A small multi-label image tagger, trained from scratch.
Model: 40-pixel images, arch gmlp, norm layernorm, patch size [4, 4], layers 14, width 256.
Training: soap at rate 0.0023, 15400 steps, batches of 256.
Rows from block 4 of a small multi-label image tagger, named by matrix and row number. Rows with one number belong to one neuron. Each number is 128 + 24 x the weight over its row's rms, rounded and kept within 0 to 255. All counts start at 0. Numbers have three digits each. After the name is the row's rms in percent of the matrix's.
After each neuron's rows are labels from the 100 images, of 14848, where the neuron reaches its largest size: "top examples" is what is common among them; "patch colour" is the nearest of a few named colours to the mean colour under the peak. Only what is clearly more common there than usual is listed. The data: telescope images of galaxies (Galaxy Zoo DECaLS). In brackets: how many of the 100.
# u: gMLP up (value half) (model.blocks.4.mixer.u.weight, 512x256), inputs 128-255
# v: gMLP up (gate half) (model.blocks.4.mixer.v.weight, 512x256), inputs 128-255
# out: gMLP down (model.blocks.4.mixer.out.weight, 256x512, transposed), outputs 128-255

u.406 096:103120094165096083133112121139101133078142166121102148120169167082138155093089148172098119095074136131117121134137145143099103139115135123109163069147172114113084122138132124180108157118156137103129141172136103150114094119116116095159132134125160165142135145148158149145132139137130142122118168133120140111129110161112113150132134092146118121124103122116114144107089161118116133159140
v.406 084:125134154115148102099102145186128112145124139094139145147151173188201104135126126140144132165144114139165120160163126131108111108113125179112106106165141117126114134137154126126168117148116117119117111099148123134145162102138128127146114140092151129156133133108132170135111105056079133110124153116076093111115146174132128152140162122149167101127117121128152091132123145139146128133110
out.406 099:171158155109147126151096132129165109156132136208117146145103100153161116146144103115129120179136097146133121110120113099155147110135105129118148137123079115164145107138165130146126144148110113166102115085084156114137137104174118116148169068135131099078114129146117113125122132114132107088122116127113125166129116105098099100129107111132142170138101135140139137094158134179131120126120
top examples: roundness: cigar-shaped (25)
patch colour: brown (74); grey (25)

u.333 098:146171099126123132099129087109122127093131166134136118123071132159129148070062132147100135130161151110140120175145155130133115140136128165169145091115122151154121146138115183107140117116130127107105097127099109166163152141136101131161170143153156142113146126074101125152150160121141147108117117135114093156145148140125133159110113095145151100113111135103133148118087123126160142141157
v.333 089:144126122148081131100122131106096157161124161156144127074089071112130098141079124144137161149136117111158129126163066104151106146101123167128118135110159147149083143137114115163149143144117184147125131123130114167135101137156137088133151152132108178085128148102097114109164104131163109149088131140116124136119164112127133145091176147112134151131147165147127133147138121162164131114136
out.333 102:120100194113101106087113178135121144119153117130155078158146115135081180147155155129127167125153106151155139111123157149115094140149098149154135125121118115096142143139133125149132120159083122135112117132096135144106124102102144116161074136098127135131137140148092124149116055141155104113124127136117119148155138138116100141165174148120120106144124068182165143142146129122111122078102
top examples: edge-on disk: yes (31)
patch colour: brown (79)

u.354 098:138098171119122104118081104109090139171125153170144128142126115150136151148164168162091153105128113121087097135128123124137141114116141119101155166147107127124135132126135102152161137154116129132127116105112144141100103179117161171122150129092195133123164144111126134138130136102110114125162143136136135122129072061154128197140115107099115144147083112099102111112081073110112111150126
v.354 107:148171135096127125129106115093147155154157146166109153128096124118132138165169153106091138085085133152132120120110120114118147113081107159110113175151124110123106082149150121130153114160128113180140159098098119130134131159121131160145108178139156139143120143112128105137139155144118081093120157101152135166141127147106155157165089110117124148106110120125113134096113127101136165161166
out.354 094:094191131118136126136134162135119130092139144167162119169113145075125135116156087124152120134125099139143180115100134160136114144172115095152097095118112139155152096159157134127179143149135092145088118143079145148091115140116125102147105120138111103096121129157137102114110099190149165144144135137148161127127144105118118132128163090126083145141133123135163134098148156121122134144132
top examples: spiral arms: yes (39)
patch colour: brown (55)

u.75 088:138146132164149119121140102130163103110147114176121132122108133156139136131162156133113142174097116110139134137143122142122109078110071150093156119100107131115111127104164189128165123140148135125143146098157116075161145125151131174147163115139162179128110170096142163110116168124106134130095135115115159116145110132153144123098138129184116131126128100108093167120111137082103129117151
v.75 154:111086145132091115138140134142156106153153121168092134146135167108136141142159166126117138121095170145092126102141161139135174130161139085139101127108102161109136127128103122106079157117144146140151134151118149152132066142071129108134104116148137127171108124112135112164133103128124138138105149152144143145132144149121185134085147156121131106096131155130128150149103132105115084143149
out.75 096:122174128121155142110120080129130162129097093130151154111148103137121130147137155126082103156164108109112112115127131115166078110082192130128074126090094106118169132138131116102171153135095122133143139134138160151118136130107106137130119173131143135130182103136152121122109119132091140123148117157092134132113124132154141130103142136099096133134134126125111154097122098140085136125098
top examples: spiral arms: yes (39)
patch colour: grey (48)

u.484 112:136162111122137106126082141164097111130113124097131120143148136186112148125135148135185110110120127110115098153137107120115142124139127172129135155142117095180159117133113163091103163166104145100098139125125151137149132105158125068129120157157089149144088144115144187130121116123166074086138139080125100149185183097102116122114133089133145134139158165136097118156184106141120134183139
v.484 104:129164136119144102141147154183123126124109142088139150087088120191129157113124093162143148091132132157144127148157140141112170115108105184116100163111135110139119121148087149069129114151076137144143094098102121123148122057113153086146087125182107180105117157116131153189141080140118138117101147098115130125132122129163119180129123125112090138144153113157116127130119100146110136131125
out.484 103:134079144160064160085164134095133139136120136136133110137128136087161164102168103098107148113107148142188105121180085105128118097109133133085110145110156158145129103147129134162116077107137103141125143130146097129116108111124103119080088118111199110130149096145123141099135117113118162126108161130111120109127119083124115135152103134117129132116107107131134179098061128107115099091126
top examples: spiral arms: yes (40)
patch colour: brown (84)

u.20 093:126120152136126101168132103159107164103111134158131084092140159172091129079134104159123102082086133117095149104158157156133148139137080170163166145073100169145155088122127099113165132144093167145151146163122148138119142131161104144102168113127136096088142123148145114109148139135140117092135148136111103123128125118115119131132113098128081185142109100180129141130127116123107154092134
v.20 093:128137138166112167127106115099082117083107158153095105094126132106144138134101136138065125100178097162137107123142169115157139109145077147139155152064095113129141159114119137181080180140124130142130099134146158112117166137099081132122153129149138120101106102141118100105129166127112159094136148125144100132144125114114089140141157131150134108126097123097120140136114132115133112097151
out.20 097:124095121125151123149087175099102131121157171137089127120113156169158152089141124145169151104079117153155154138122053123125112174097141135124143083141112092078161094162146112125092137147138109106170118131115117131119156173107149098148149117154132104144119152122145125139159150159137142150126134138088141113102139129124127067123139137100126093120156150110147128132129105128158163146131
top examples: roundness: cigar-shaped (29)
patch colour: grey (88)

u.315 102:086111163148142107142072144132156133123145137090108118122124120122171156147139131120141132164112162169094128143118162151109109092140140114129144138093140110116130108104157130127114127127127154142056133113198133153157129135142153109117111142116123139094118118114098116129125131119143126089144130104113113102100100145143099205128111114103114096173149130155104163168134137156113125112159
v.315 104:088109150141125081107114200127178116118125180108126099147140166191153105111170155134197118175157124134098126140148157169142140115151143143106113129133139090118142139124127162188114128146151141175124125094160143149118160119120087085115130150155127140091152121104088105126166084154131138092126110142142119112155154119080109152149153106137158118120149158127115118125116122096125103122148
out.315 104:117128148158144049103155136113072113137110140150147124112098122154129128113147116168091157148126126170140142151156153116133162134143144105152135148180129119162191117131093144134148116158083135122157142149113134138132132140121180141149115076110142141165149127157089157146163121139144118148150125115158130111181136130120110116124098098085119111111151149103113178125138141124132152110148
top examples: roundness: round (46)
patch colour: brown (70)

u.255 089:154133101113152097104102086161146089126101183084128162138132139174117112107152106141134120164127118135129112126111170127118153117100167111123151095122101133143139127118173116112125147052103121130127114154105106155150107137098128074098135168101120096135100128115117180111092132134132131140129140143125191125205107159131127123155134086086114129110095176134115113089138125109139121131164
v.255 090:197121094162177134166109113129148110106163115118129176113107159115151121119157138087072119138117119109139148150131154133124122136111120132122129096124143126126104158119145128095152097112082125115139091127137144151082178117105161138099073145099141138115107135120140080127101103118134099106199125147113095143134108126143130130144083112140109103126094081139119157094144107085126096121143
out.255 101:100141140160085119138115111079104138164155133092094138081124136110100160105147144145132087091115125082168104113140148111131138106114177155130141135118127099083113144127140147088111104104114185129133131108085172120115136152129177110132117136120136114114120119138107084116121090101144110159136129154153130130116121156136121144165111113139148143120191144138165182173102126114125135139106
top examples: spiral arms: yes (39)
patch colour: brown (42); grey (32)

u.163 105:137105210153124138143127126125114121124141118132073145111112118116150151129124113182121108142134118105082103114109115128136130136132126129092149158134144110099091139124115158102114118126134153137097137146140184119106165119126180111095107144121117101136140092134069106169107089144140157118145119110107107106155152166107147104161175149107092093148110115102179113130110128150089127123169
v.163 088:188096140119142148141114087112083156163124118102099108073133114098143112150103117079082109103102094120075160128145081161124079133126097122115134134142088116143078109105099133101154183128147095114108148125182089096133116102104123083124151117114139156095134136142108146137105093119131179122127130143101142149121148119152091131177151107139117154117132125126110100191157135149116121173122
out.163 099:113102137138095139126145175150147113160121130147146129105114090128055117124113136162087110148097127123121149106129114123165139123122131101140158114134093146160120134135118099139139169184134098134171134120110102113136166125120106131127118132161126124109106181147190113157102155127142146136140122101160157137163144100137135088121114142079153130087131138121095206146116170113134130062184
top examples: edge-on disk: no (52)
patch colour: grey (56); pink (38)

u.323 104:156099118105125109120126138145088129132108105135110167156088134153112101159111087157108159125142144146138136134117158127110111151133121129125151150105169174171140094073152100150145088099108122116123083135142098100145114130097103177130125089145148143126112127116133137132118149080119074089104110143118131134093150102135132139097112118132103100192080072171123120108111121111112118115102
v.323 098:133118169108137104137117115131110151106128145118133113118092149107153124122104151119167098176165156135130101094128101134120131113097096121105147123161136122127155072128143172087133108154137109117140180134103119112090134133110137115133085136120099140140149121138141146149117103127136106127158133144124176123083128124200136148137109078147136125138161172163144150192084183118124092114141
out.323 104:136093152106148142138150126151139143089098126102143077103130142140088132159099131091153141113053148123138153162125126141134114162122129105134125138141103138104105137111128126157111133155173144191128115112151169122147139125182134130111113173103116121094118130117096134130154138166147129125119098114123118143157145152143147097099134107156153129131164135114118080161120167119111106142091
top examples: roundness: round (44)
patch colour: brown (86)

u.225 100:208121161145148104123120127122122143085159108112076144145190115123129114185178104157143131144116125155139096088153098147137093177139087161157082113142122149120131110131100107141146115120126105124147160142118136095136129109158135103181110109140128061127092144116120132142131122114117134113094117098152141124148121102148111140100124095132095139111141098152117143127110122096112155130096
v.225 090:169150133154154142131124143121091131102126143109135109157146187124167093146169165148131116181117112190125102086154120174145149165125159109130159133145118118120113133109148111124128148113146148146124179152162075095140171127123134165151120111118153154124111168095126156107159154112136133141104143115163124135107116112105148107115132117148127150115109134098120112109127083157111157122117
out.225 093:124135100124099187151160118124167181126129126141092179165113156116120124148093128100100165120108089118135132151123112180127140095130116137143138151151129118178151144167150126099083136101156151155101129110109121193142165157163116113124121145131140134116125131131161121139140147160127134150159169153091110209119129151142138157131153127130125128158128112126116148121108131196167102110131
top examples: edge-on disk: no (58); spiral arms: yes (51)
patch colour: brown (87)

u.252 102:138128105164091166154128117123153132087135152174105095121127144179112163135132105160135109158125150157133084136198098109116118115127135136169106161172131112145138107116137143116105106133120137113195116146134126163113116142123162106127152098132160142170109133109139106122098133145157118124132121075131088139103152095141191145136080172119114135119107147099149124112102098123117144146160
v.252 093:139132177108120117099111114118139136141108146138095145132107151136160082171121156145121138089111096114097105117140149150131094160107165138101162103128098117132142102117162148075145102154147114125153132165128151116091141133149139114152131147149131129150171096157153135093116129113125154120101131093107094117139089150080114100116100146107129118091164089123106124078099065077114164144155
out.252 095:144170150110169136141157130139165107144118129168102134157117158073166094114182125107115118065132152093172130159129068153128153188097092138098129117071116111148208125122119135116121117134152116130106122140137136122128098087158157084117116172143136147097128140113152120088181111117113153142130140106119163111148134117099059148105128099113108115147122114153136120124114138132139126074091
top examples: edge-on disk: no (53); bar: no (39)
patch colour: brown (62)

u.423 107:089155095108111156131143115114149108151073159079143110138121102144113104109102114156124108143119112136114141145136133122153103146142155137180108120150138118163147099136111151112173114190140152109097129112131134152116114120121116125078131157119132152121123106073158163116160141111087120140101084124147173152129140132097109151164111133133152138116125053082149113127109165134123136149118
v.423 089:110139173143136153124135129140137142142131163152106146143153114128129140158138140149145127123100117126126112114104171107095137135082132153120119134133108108176130091119114116166143166103147105099114150085095133134167121088136120115132112108083130134114150147131146119095136083110097130093157149138121112087112151136090096139089137119093109119145142110141133091114162177157147090134108
out.423 096:132100128137150117082124162153124173151146139143132145118138125130098090173113131097122116152134139109106127113139129158117158124164136115097125124117078144139121102090132128115150094131112101097125115095121142072145116131119146101139145126145109129125104112127103137126175067170134141133125174160131141115122104093103124112080157150119117102119164141157098145121156121159099125127112
top examples: edge-on disk: yes (33); roundness: cigar-shaped (30)
patch colour: brown (71)

u.113 102:117100121161124123079154104105125138105120172109154118121136170137104154128153160093164119140114109153142137133150038157095128127123094162181155119121158099152128145117140155056120133111133125155147112117135166139103139135119094107119120095156163130140101108073142150130110129154098122127119135157139112117152117130092111096095132115115162075080148150160112131098122115143116126098140
v.113 095:140126173113149093064158109146149118073108166131142157153140151116158109137181084120089130155096081116104119136144089151099177125156094153201154105105121093161075156118104152107116097079139144114104119160129162114164128170121138080133115114120103108094139126147119130123106142124146117086119157138108152110149132130144124082153140148136137150147085149117119131128147134124123111119122
out.113 098:116165124136138118128184152115140114150154107151145122162133112086115145127174117153089089168105146179119084105129137092141123125119153148160095083103084145117100153167177150118151153108127131105104107098122107087146084115116134144127150140093136195160143132167111104098096116132130121134102158101103141126136142150135103167110138116151077138141114126142124114156091118134148182138112
top examples: shape: featured or disk (63)
patch colour: brown (78)

u.66 099:151130134125123147124129102184144059081146144125099138096143088159130138116142125164127078107122124103127106152114140154144153133112118137052104086136102149137136124128163122153137124104113143101135099130159111103127125163150107124114144133139165134161102111134110148160122127106155096148114122149106142129131125114112118182141150134160099137144155105147114092147150104139112171139115
v.66 110:128147120136128148088138126085152101123105077194078167099087116112103119072139082142104128114121135161137136163132141137129147153139112152131145132123105105122142115112133080158123101113118101117158195143141100109114116121114128156177159122177126116080074133139092136134145129149149112158124105165131129107161124105107166161136178095175122140121116141153101138139130110150141150140145
out.66 099:109129160122105093169141125111140143115106130124162130186137130166115126132072129106161125141117113111158155151161111144168091114105130172148139142148193122102176152106143149113115130151161102137115149176145151177097109094168095101096153129128143113094102090116138146136156118090140123113109166123145123128122150111129164108117143157149137127124122120134127126138107158148089099066110
top examples: edge-on disk: no (50); spiral arms: yes (41)
patch colour: brown (56)

u.84 104:109162139141125137119145145158137122122109117153115137104177124157162100173139154115128190138160179154106082109153081134126106118148138106148136135100131115098149071139126139131157052159096128137124126131142155101117131130128105078079149113097099145148075142128145154096102167113115093109088126127181142103130124139109123125134149097120100126135167113100114132151081101080080148127108
v.84 103:139161131139122079086118136135099107135153134110120135073145126119149159128183129100126108135123146121114119153112131164137108127133132099131148096101114138110130153146096122114185121140160127115103114148164111150130115093135124103134155143174151078094147101106148127175114127115129066107119121094136147147124135126142129150184110117127159127115124129133173127131117122142132104071147
out.84 102:121159153133112143133115129136161161162153111141110125104134134133186135099098169119136142085143131123139136160062142133112157135098118120152117157130104116138125181154160127101144126107130154110084152085114086146135155144194128153076141095133136163154129099140142128150117142150134088092118149117172153187122160141128162119160101109117101132156096132145127140104145139138116145170155
top examples: edge-on disk: yes (36); roundness: cigar-shaped (30)
patch colour: brown (86)

u.429 102:127073138115121169119135094103119143128145124118199139170110099122140088136087133117145093146124138157103151122071146088114148149140088168158106147119103109103117135112147160129148100143122100160171161117140103153085154157151118157149126135150139148109134117060146132151122170121101122105123133132173146138093113138104091126125111155112088109133090099130102098127191115127103109139107
v.429 102:132159117139102170106089082130127118089118143176125111146132138146137122112110092110113135129112143133095108141111172117089142121137154134121126136094130084144104182131150127152137147131099128142129116143113120166098145113131100114080172127093128147084155176126126103147058124122114136125119096112104111168138136132169089107124099101152092095119107128082118116147167136135123144103141
out.429 097:166119155153114090144104127124153076136145133137089138128157169123107163119136160121085131126125067149111134121159137103114122123096137081107120082116136104136092138179147128101108174093167127112101120106139156175186126142138105164092124168127099132127164153087172130128178180150132137117096140136125101132105122120130136133093085168136133123135164138116129097144117132145145115132105
top examples: shape: featured or disk (65); edge-on disk: no (54); spiral arms: yes (45)
patch colour: grey (74)

u.282 099:152144092127086088113094112124102089176109167151157130159151095125125137107134110108136138124084181131120136118125105100130112110078141135109149136154155152133101119146151105121139139118164145113149122095143139162155126096098065138131171160096126100149105110149109164118105135117106127127131098134080104107129068135120079098139143161098145140121142140084120109110143093127138099122130
v.282 097:146137168122141133120140125111128147129127129106098129133138117079160122166110166152135131163146146166121102150143144116156107085111125114181154097134169163157104158155146133159063105159142088113157135091102146082131139124117133143117121154153152126139122118140084108146133097155132095146109172129129105113187152144140142116078083101125154123109173163092110137116162130103120125136159
out.282 095:106127108122136139168144166096123111145135118141100128108096144103140121084166165135141106128150107111172142150130122163102126127137110164131124136136126129114117144149121130124127152120130110154123100128074102077131119125139145155159173097151116115122148152162149091120106164153157156128104140094133192104110162124096185094107120093109098110129148155184144099132151134145165117096097
top examples: spiral arms: yes (43)
patch colour: brown (30)

u.454 102:156108118107119177128132183135144154110159154164162123079121140095162108090097144123096153116092154145144106079098105142123155154131114109140113134158120151159096131108097114116139108137115150167134108094134137105103133070136170133127134142171139155125130188097100130089117111116129161099105155127101141143143093121137105100117140120099150125087130118129098116180103139122098117114108
v.454 092:145148131174154124132120152139138099113089117135114150092136120121127171087126119127103110160089176142154133109125107091138133120129123120118105182146091122085121157081101119147110112097105123141178120118110128143124139068155145172139114115110096095162141168153107152109133138153124114123060119065133133140153106128090124104139142114078133142123117102117118095116139130118122130066113
out.454 092:126159153089150145145166130139152203105121149149119104135135082128098109147116169139117093158111134118133150178134118066122114123118106110185101133122109130080110128126124096130101143115126136136118093140151104164132168175145161132131108135101127118107169135154122118123159143118061116117108152134149104118109166122142140113164133108075104139139139099110142125109142159119156184109131
top examples: edge-on disk: yes (30)
patch colour: brown (53); grey (45)

u.490 105:152127130147100146097119129168169127147125122135140109083138156106119137120137108115108133160117138138126168064132122129139148159130116201141107071163160136128139137145108088114077124133065136152126135127119102135126149113156163129136129144126143125182126127119176137120145124125174119099123121104153146142081137160154163109151121123152114105141109132123125154084098104136132100135132
v.490 095:130142111134109121178146103144145155152183163140141133129100146109114139108154106159142101138119125087108125115155122128144094120141091183191122095127112116139112139170169128143111121173104147111129125119130120147105170096152147139112136151117140115131085159120117125118119135156117124130124141172114118173132143143111115113163115152115116119107190103115139120128124094134120165179132
out.490 102:133135097116107159129125105130109123115114098130103108180127145132133104104091140090114118079104113132108137150188164070064116176145123109113121164141133164146121144134087153137159135128116133117148136108155151145173102151141145162132159130132153107120122141132173087095109089122118093084126139138134117142130130083102088121130146094086104134076082147131116082114123127121072148109153
top examples: roundness: cigar-shaped (30)
patch colour: brown (30)

u.149 097:095121119066134128149153132121155119154105122074139110181115134144122094118086088130139119091171134131118131101104136149125157119118139152104114128094126133144131169107124094157109092137139134109161122132084123118119143137126146124131153088127088129081148121135110139130139172101139136140115197154140166093154109138162089098137129138099103144184096159099105150128123093092111130110142
v.149 092:088087156092109124086150126106146125095165152145117118165120125127099094122101097136099097083127111125112144085094143119105110173165141125125123129108135142138120095116133140127081133185099130138119121140167137087152122138133152113110165121168127087109150150136112121118149178139136103170104111106173131061147137132147161137118127148113151120155136163178113123166135144135168128091127
out.149 089:174113112122104159133142133099121119112172148099078080086116094127130129186109139125133099105171168102132125110152118154168105145134092137107153095109106134136163116142154111141150132146135131118147137088161126192132109158079140109085137103114107139145174095151109115100118094153130146112138080160142127107153152110149130132137125112116146122070124136116139116079137136116087174118122
top examples: shape: featured or disk (64); edge-on disk: no (50); spiral arms: yes (39)
patch colour: grey (62); brown (32)

u.374 100:133094139159123140138102111131114168129072150104144097121127188099125129082133117111149149125126101111138106091109110141107117128111119078157110108152130145117111130141157091133115108039137133124115148116149140120064134131130119123123117127142111139158099142078116112179146110125124122137100110110170138156115129088124095129126152091137117096116110123132092070080116186108160119109135
v.374 102:130146142128072148122116144150110098067064137133138078160162150140157148135102128120141108095202164155136071136152133124139117134129108130163178117126139125071102121142095122123085104150102140119125111087101132120137080130111157116162119129101134129115106119098119122145128086112159165099156115123142156130124130107148102113105100141121122109092120120142093113183119090128165098098135
out.374 097:101156114166143121114129123056132157142144075166113132130101118157105120148123142104105131135160109160129099087169092119106124138139141110138115134136136112136106134104111130107169135120133122112148076118147157072132124097129126116097175125160107126114106106103165114123127134144136113142129115145106126141155153116086141140127104181132156149146122145167094130129130141118113109135104
top examples: edge-on disk: no (93); shape: featured or disk (93); spiral arms: yes (83)
patch colour: grey (94)

u.83 105:149088157111128107129104165125115106087114133167144131145135119127123096107123120150132116121119115131122140148111107146110129116131122147152121125172106090130125133113102130154116137152109104186090123134098117142159117136124106118101106126091113157130105085076122105133131099130091129106090158144094107135127093140098146113109207118103190111116145150138129102138113119165152139084179
v.83 094:165128118138092132090141148126137187105156165180156178084156120154129102097125167105153120158108141129099110170114108139148112144089118108148100128136107150128132107122101140140120091115095110116140114126123129142107163102182115146130095087120123173127112139138100113135085113141164157139169143125123085105114136119147145113161155100167126115116085127113136168114092099120120148163136
out.83 106:101130093093092102151123175124114129131116137114140099120146151131120124120141127171132174188117131175145136098113103149106102166100139101093147143111117165106106103152162128097077144114118135116120119116143157103113109139138194114128080126145123138119127134113137114103131130132156134142141101142155108133085143124138092117113134165134110118089125105113161157122159163174163103151093
top examples: shape: featured or disk (67)
patch colour: brown (76)

u.245 112:137091189155113193118148131183112081143083140128121120123139143106165129169111142152126089108125127094121156073120112101129114129136130146128162100169121100121123086127139135092157137141089100137128129062164129132134094095127127119130138090112147133124091129171087099136097132121128130123165123171104093116123138150120109099073149054136125133153067131142112108128105135139143078134124
v.245 098:108135127091086104116111127118054163121129168156114094149108112154107105112125140148121124162121140126147141114107098117131138141105115170145113132169141097170129100121119097122129165156123115174135133111125118095144107160118098108131121134135135155166094142145086149127133092142152097140134076141136115128112123114148144144128170084139139135108094135075164152145122159156120122120121
out.245 106:184154093080088129130137167152143162129169153128134097151149172118112130109108127116110083132157145136138136130105096112100082163110134149087136144124131112143118157144132135111147061096130117124152143141175110112096094096093125170136111102136094112128099103074149165085100152108125130121122192108138161138123119132119127111165111115130160129135176139140127149113106106130141075146142
top examples: edge-on disk: yes (27)
patch colour: brown (86)

u.284 110:142133132118104150120136121123112117110190095111120146143130150093122143179124149119180127107094156090149087135082156134184117155138157132080148130183160153115137107112127155119180128144128134107123174115123108108148150142123133136128108105106121123092187107129118122161164151119156179115128111142144153172097099146138147137113097117122116117160160123145100126121133145096130137108180
v.284 108:136163090132120145097141131103106133157155115081146169160139134142137151117144097106149111123164126079132132158138082156133108127162151134114143115143157137145164130130128134112190156125133150128106140145146118131122124155093113127133125116125140130127142159128128111143093143156155110136144128111094146143129140127146129158129097094114133155109188120149115092119094168089094133124112
out.284 106:140158129193157122079122095098122179109102128163136142126117147132118150109096105110134103082135133150132134130125165144136144074121133185149104158134095089154094180132148103144121121119123113116144111129101093147112138103131069119133137103130150164153100133114176090112090111154104092097113120137103090104113152139092145138136114108150160167124098137143133116119125126143119137116115
top examples: roundness: cigar-shaped (30)
patch colour: brown (71)

u.485 098:152151107136171106089146093115120170115125143123168124129101112111133150146099152101098138070154153123116111097084103111146106130138177093173159135118121093171126126094117110097108139118083085108127101091149139173126154149151138157122144125113121135067160167140125120106117133146126127137137123123131070117126140115152129141111116169145156117155112085143116106125108178158126164154120
v.485 101:159138142171175118099135141128111106151163141121115168147156090133112122140116131112123157106095122092118146055111093150117147087154161127131141166099158088137136165139091134148135143114115126146113137104102141135091157145129144132110151121107129079133085116132154117115105139158106107147148145141184102134128120145159115148114114202148157149164133113136125094122134130153110138129099
out.485 103:087109121099134142115105121091144113119135104116158086130150158155107129090102144080091135112122116124144115153102113142132153162174160150130175066152108115128149130154121105137106122112120155125132139182136151178144112120100124103146141076089115154177144120166103143128152136138113134118076118134074149151083131132107125132164120119123126128129152172137147115084135095102133125121122
top examples: edge-on disk: no (51); spiral arms: yes (43)
patch colour: brown (64)

u.504 103:155128150154150139126172136112134108062102121170121123100161113140098136126140146142118134128129132138185134113137170096093136148125099147096122139067162124085136111143148091133120094115121118165108109153093148157146139151140119133124152136139104121126148127115141151113118146132093114087161114083108147145147190116134065113093133133159126150161111139179151128130139163093134150118083
v.504 099:154131152159113118113151139138097130102107118158116102130151149148111106104141129142127172096151142115131106085111155140148139171123118124129132146084147130114125148136148107125128114142149121167145135139140116160136141079109114094125139096144108113149126097150104176117126122104181125098146118096153107115146117111138105094126110122134115082121115145070153127107148185114157090127150
out.504 092:120119147096136126148101149122166135163110118162135107138105111110143125129143143128124155088148147115143128099143161151129117105116136139167118127157129156104128143135121109155120132115130154152100128091121141124107130120152123123142165116162136120153108110130154136147160113129118106120151166123146148156156117105108077121135186086113160115122126133123146155095148132127182123141142
top examples: shape: featured or disk (84); edge-on disk: yes (66)
patch colour: brown (68); grey (32)

u.27 102:152080153141121126115148126111156123114171099121116117163143137145140098143126127068124140143171129116138151145116132120146107156102101136149117137119126105136094155163149169130135168151082163130125122122120110144113097110132155144107120139118120140137156141088181110185133137098146148145158102162151113155189164131135122135122095121064091127167116084146127172138130143144106110117159
v.27 093:081111119116132119079164094137138134145156143113140104113131082154111108140167120103129154166192130106142155132125130131151112110147092120131129149130149136120110134129106134130125148139124120125145125121166118144137128151119120116113157133155128138149115163129149114129082111062133154129129135118156097143164095088104149109141097101131091113094108154158142106129101148137147090141163
out.27 099:125137118139145110122144111133105141157107129097128159119122144180120100128168126149124152151110109138125174131132146124154134117127133130147150110131127136106146108088146120121113123100167140159115115095095181166099108106144115139159137129118119159148123126082149167148121134178087117110091143082138122133096070082076148123108121145188087118152121142140121144132103120123130141118105
top examples: shape: featured or disk (72); edge-on disk: no (64); spiral arms: yes (56)
patch colour: brown (56); grey (34)

u.238 094:100113153166103123112116149101149131176102173146153123164126155118104102089140186088126122135081141160133161112093127140142159129137176111110111155097106080116141115166143110147143125125184139116132185116155094117150141121180113107131137136102099133153133113099130141155151139134144137096151161093086160133150135139116145125143107117106085123117162131124161141118153161129138164136155
v.238 109:123171110149139132152115122153112134104096161127097125149096136097141156104151138119056130127105134139130149080148119102157139113110123151175099145101187110148106100148134100127098143114137109159139134105106139150101088130125137098135168185150153122140102124094170126153149124094100123113103111115096150153102200115152158121074149134140149107122157144122126095125094097154117181154097
out.238 098:143117104163113123141128130173057137081121146127122125122154121134134153122132104130138116150136119124113123123128138089092117127108110161147120123116111118071132117103100125124103152143114131110144135164105088144144166125135130158165151095117158177127118153186130129143171131160138106149164112116138072127092099126119105091109105149133133100170153108133095130127073138160098145110117
top examples: shape: featured or disk (65); edge-on disk: no (61); spiral arms: yes (46)
patch colour: brown (59)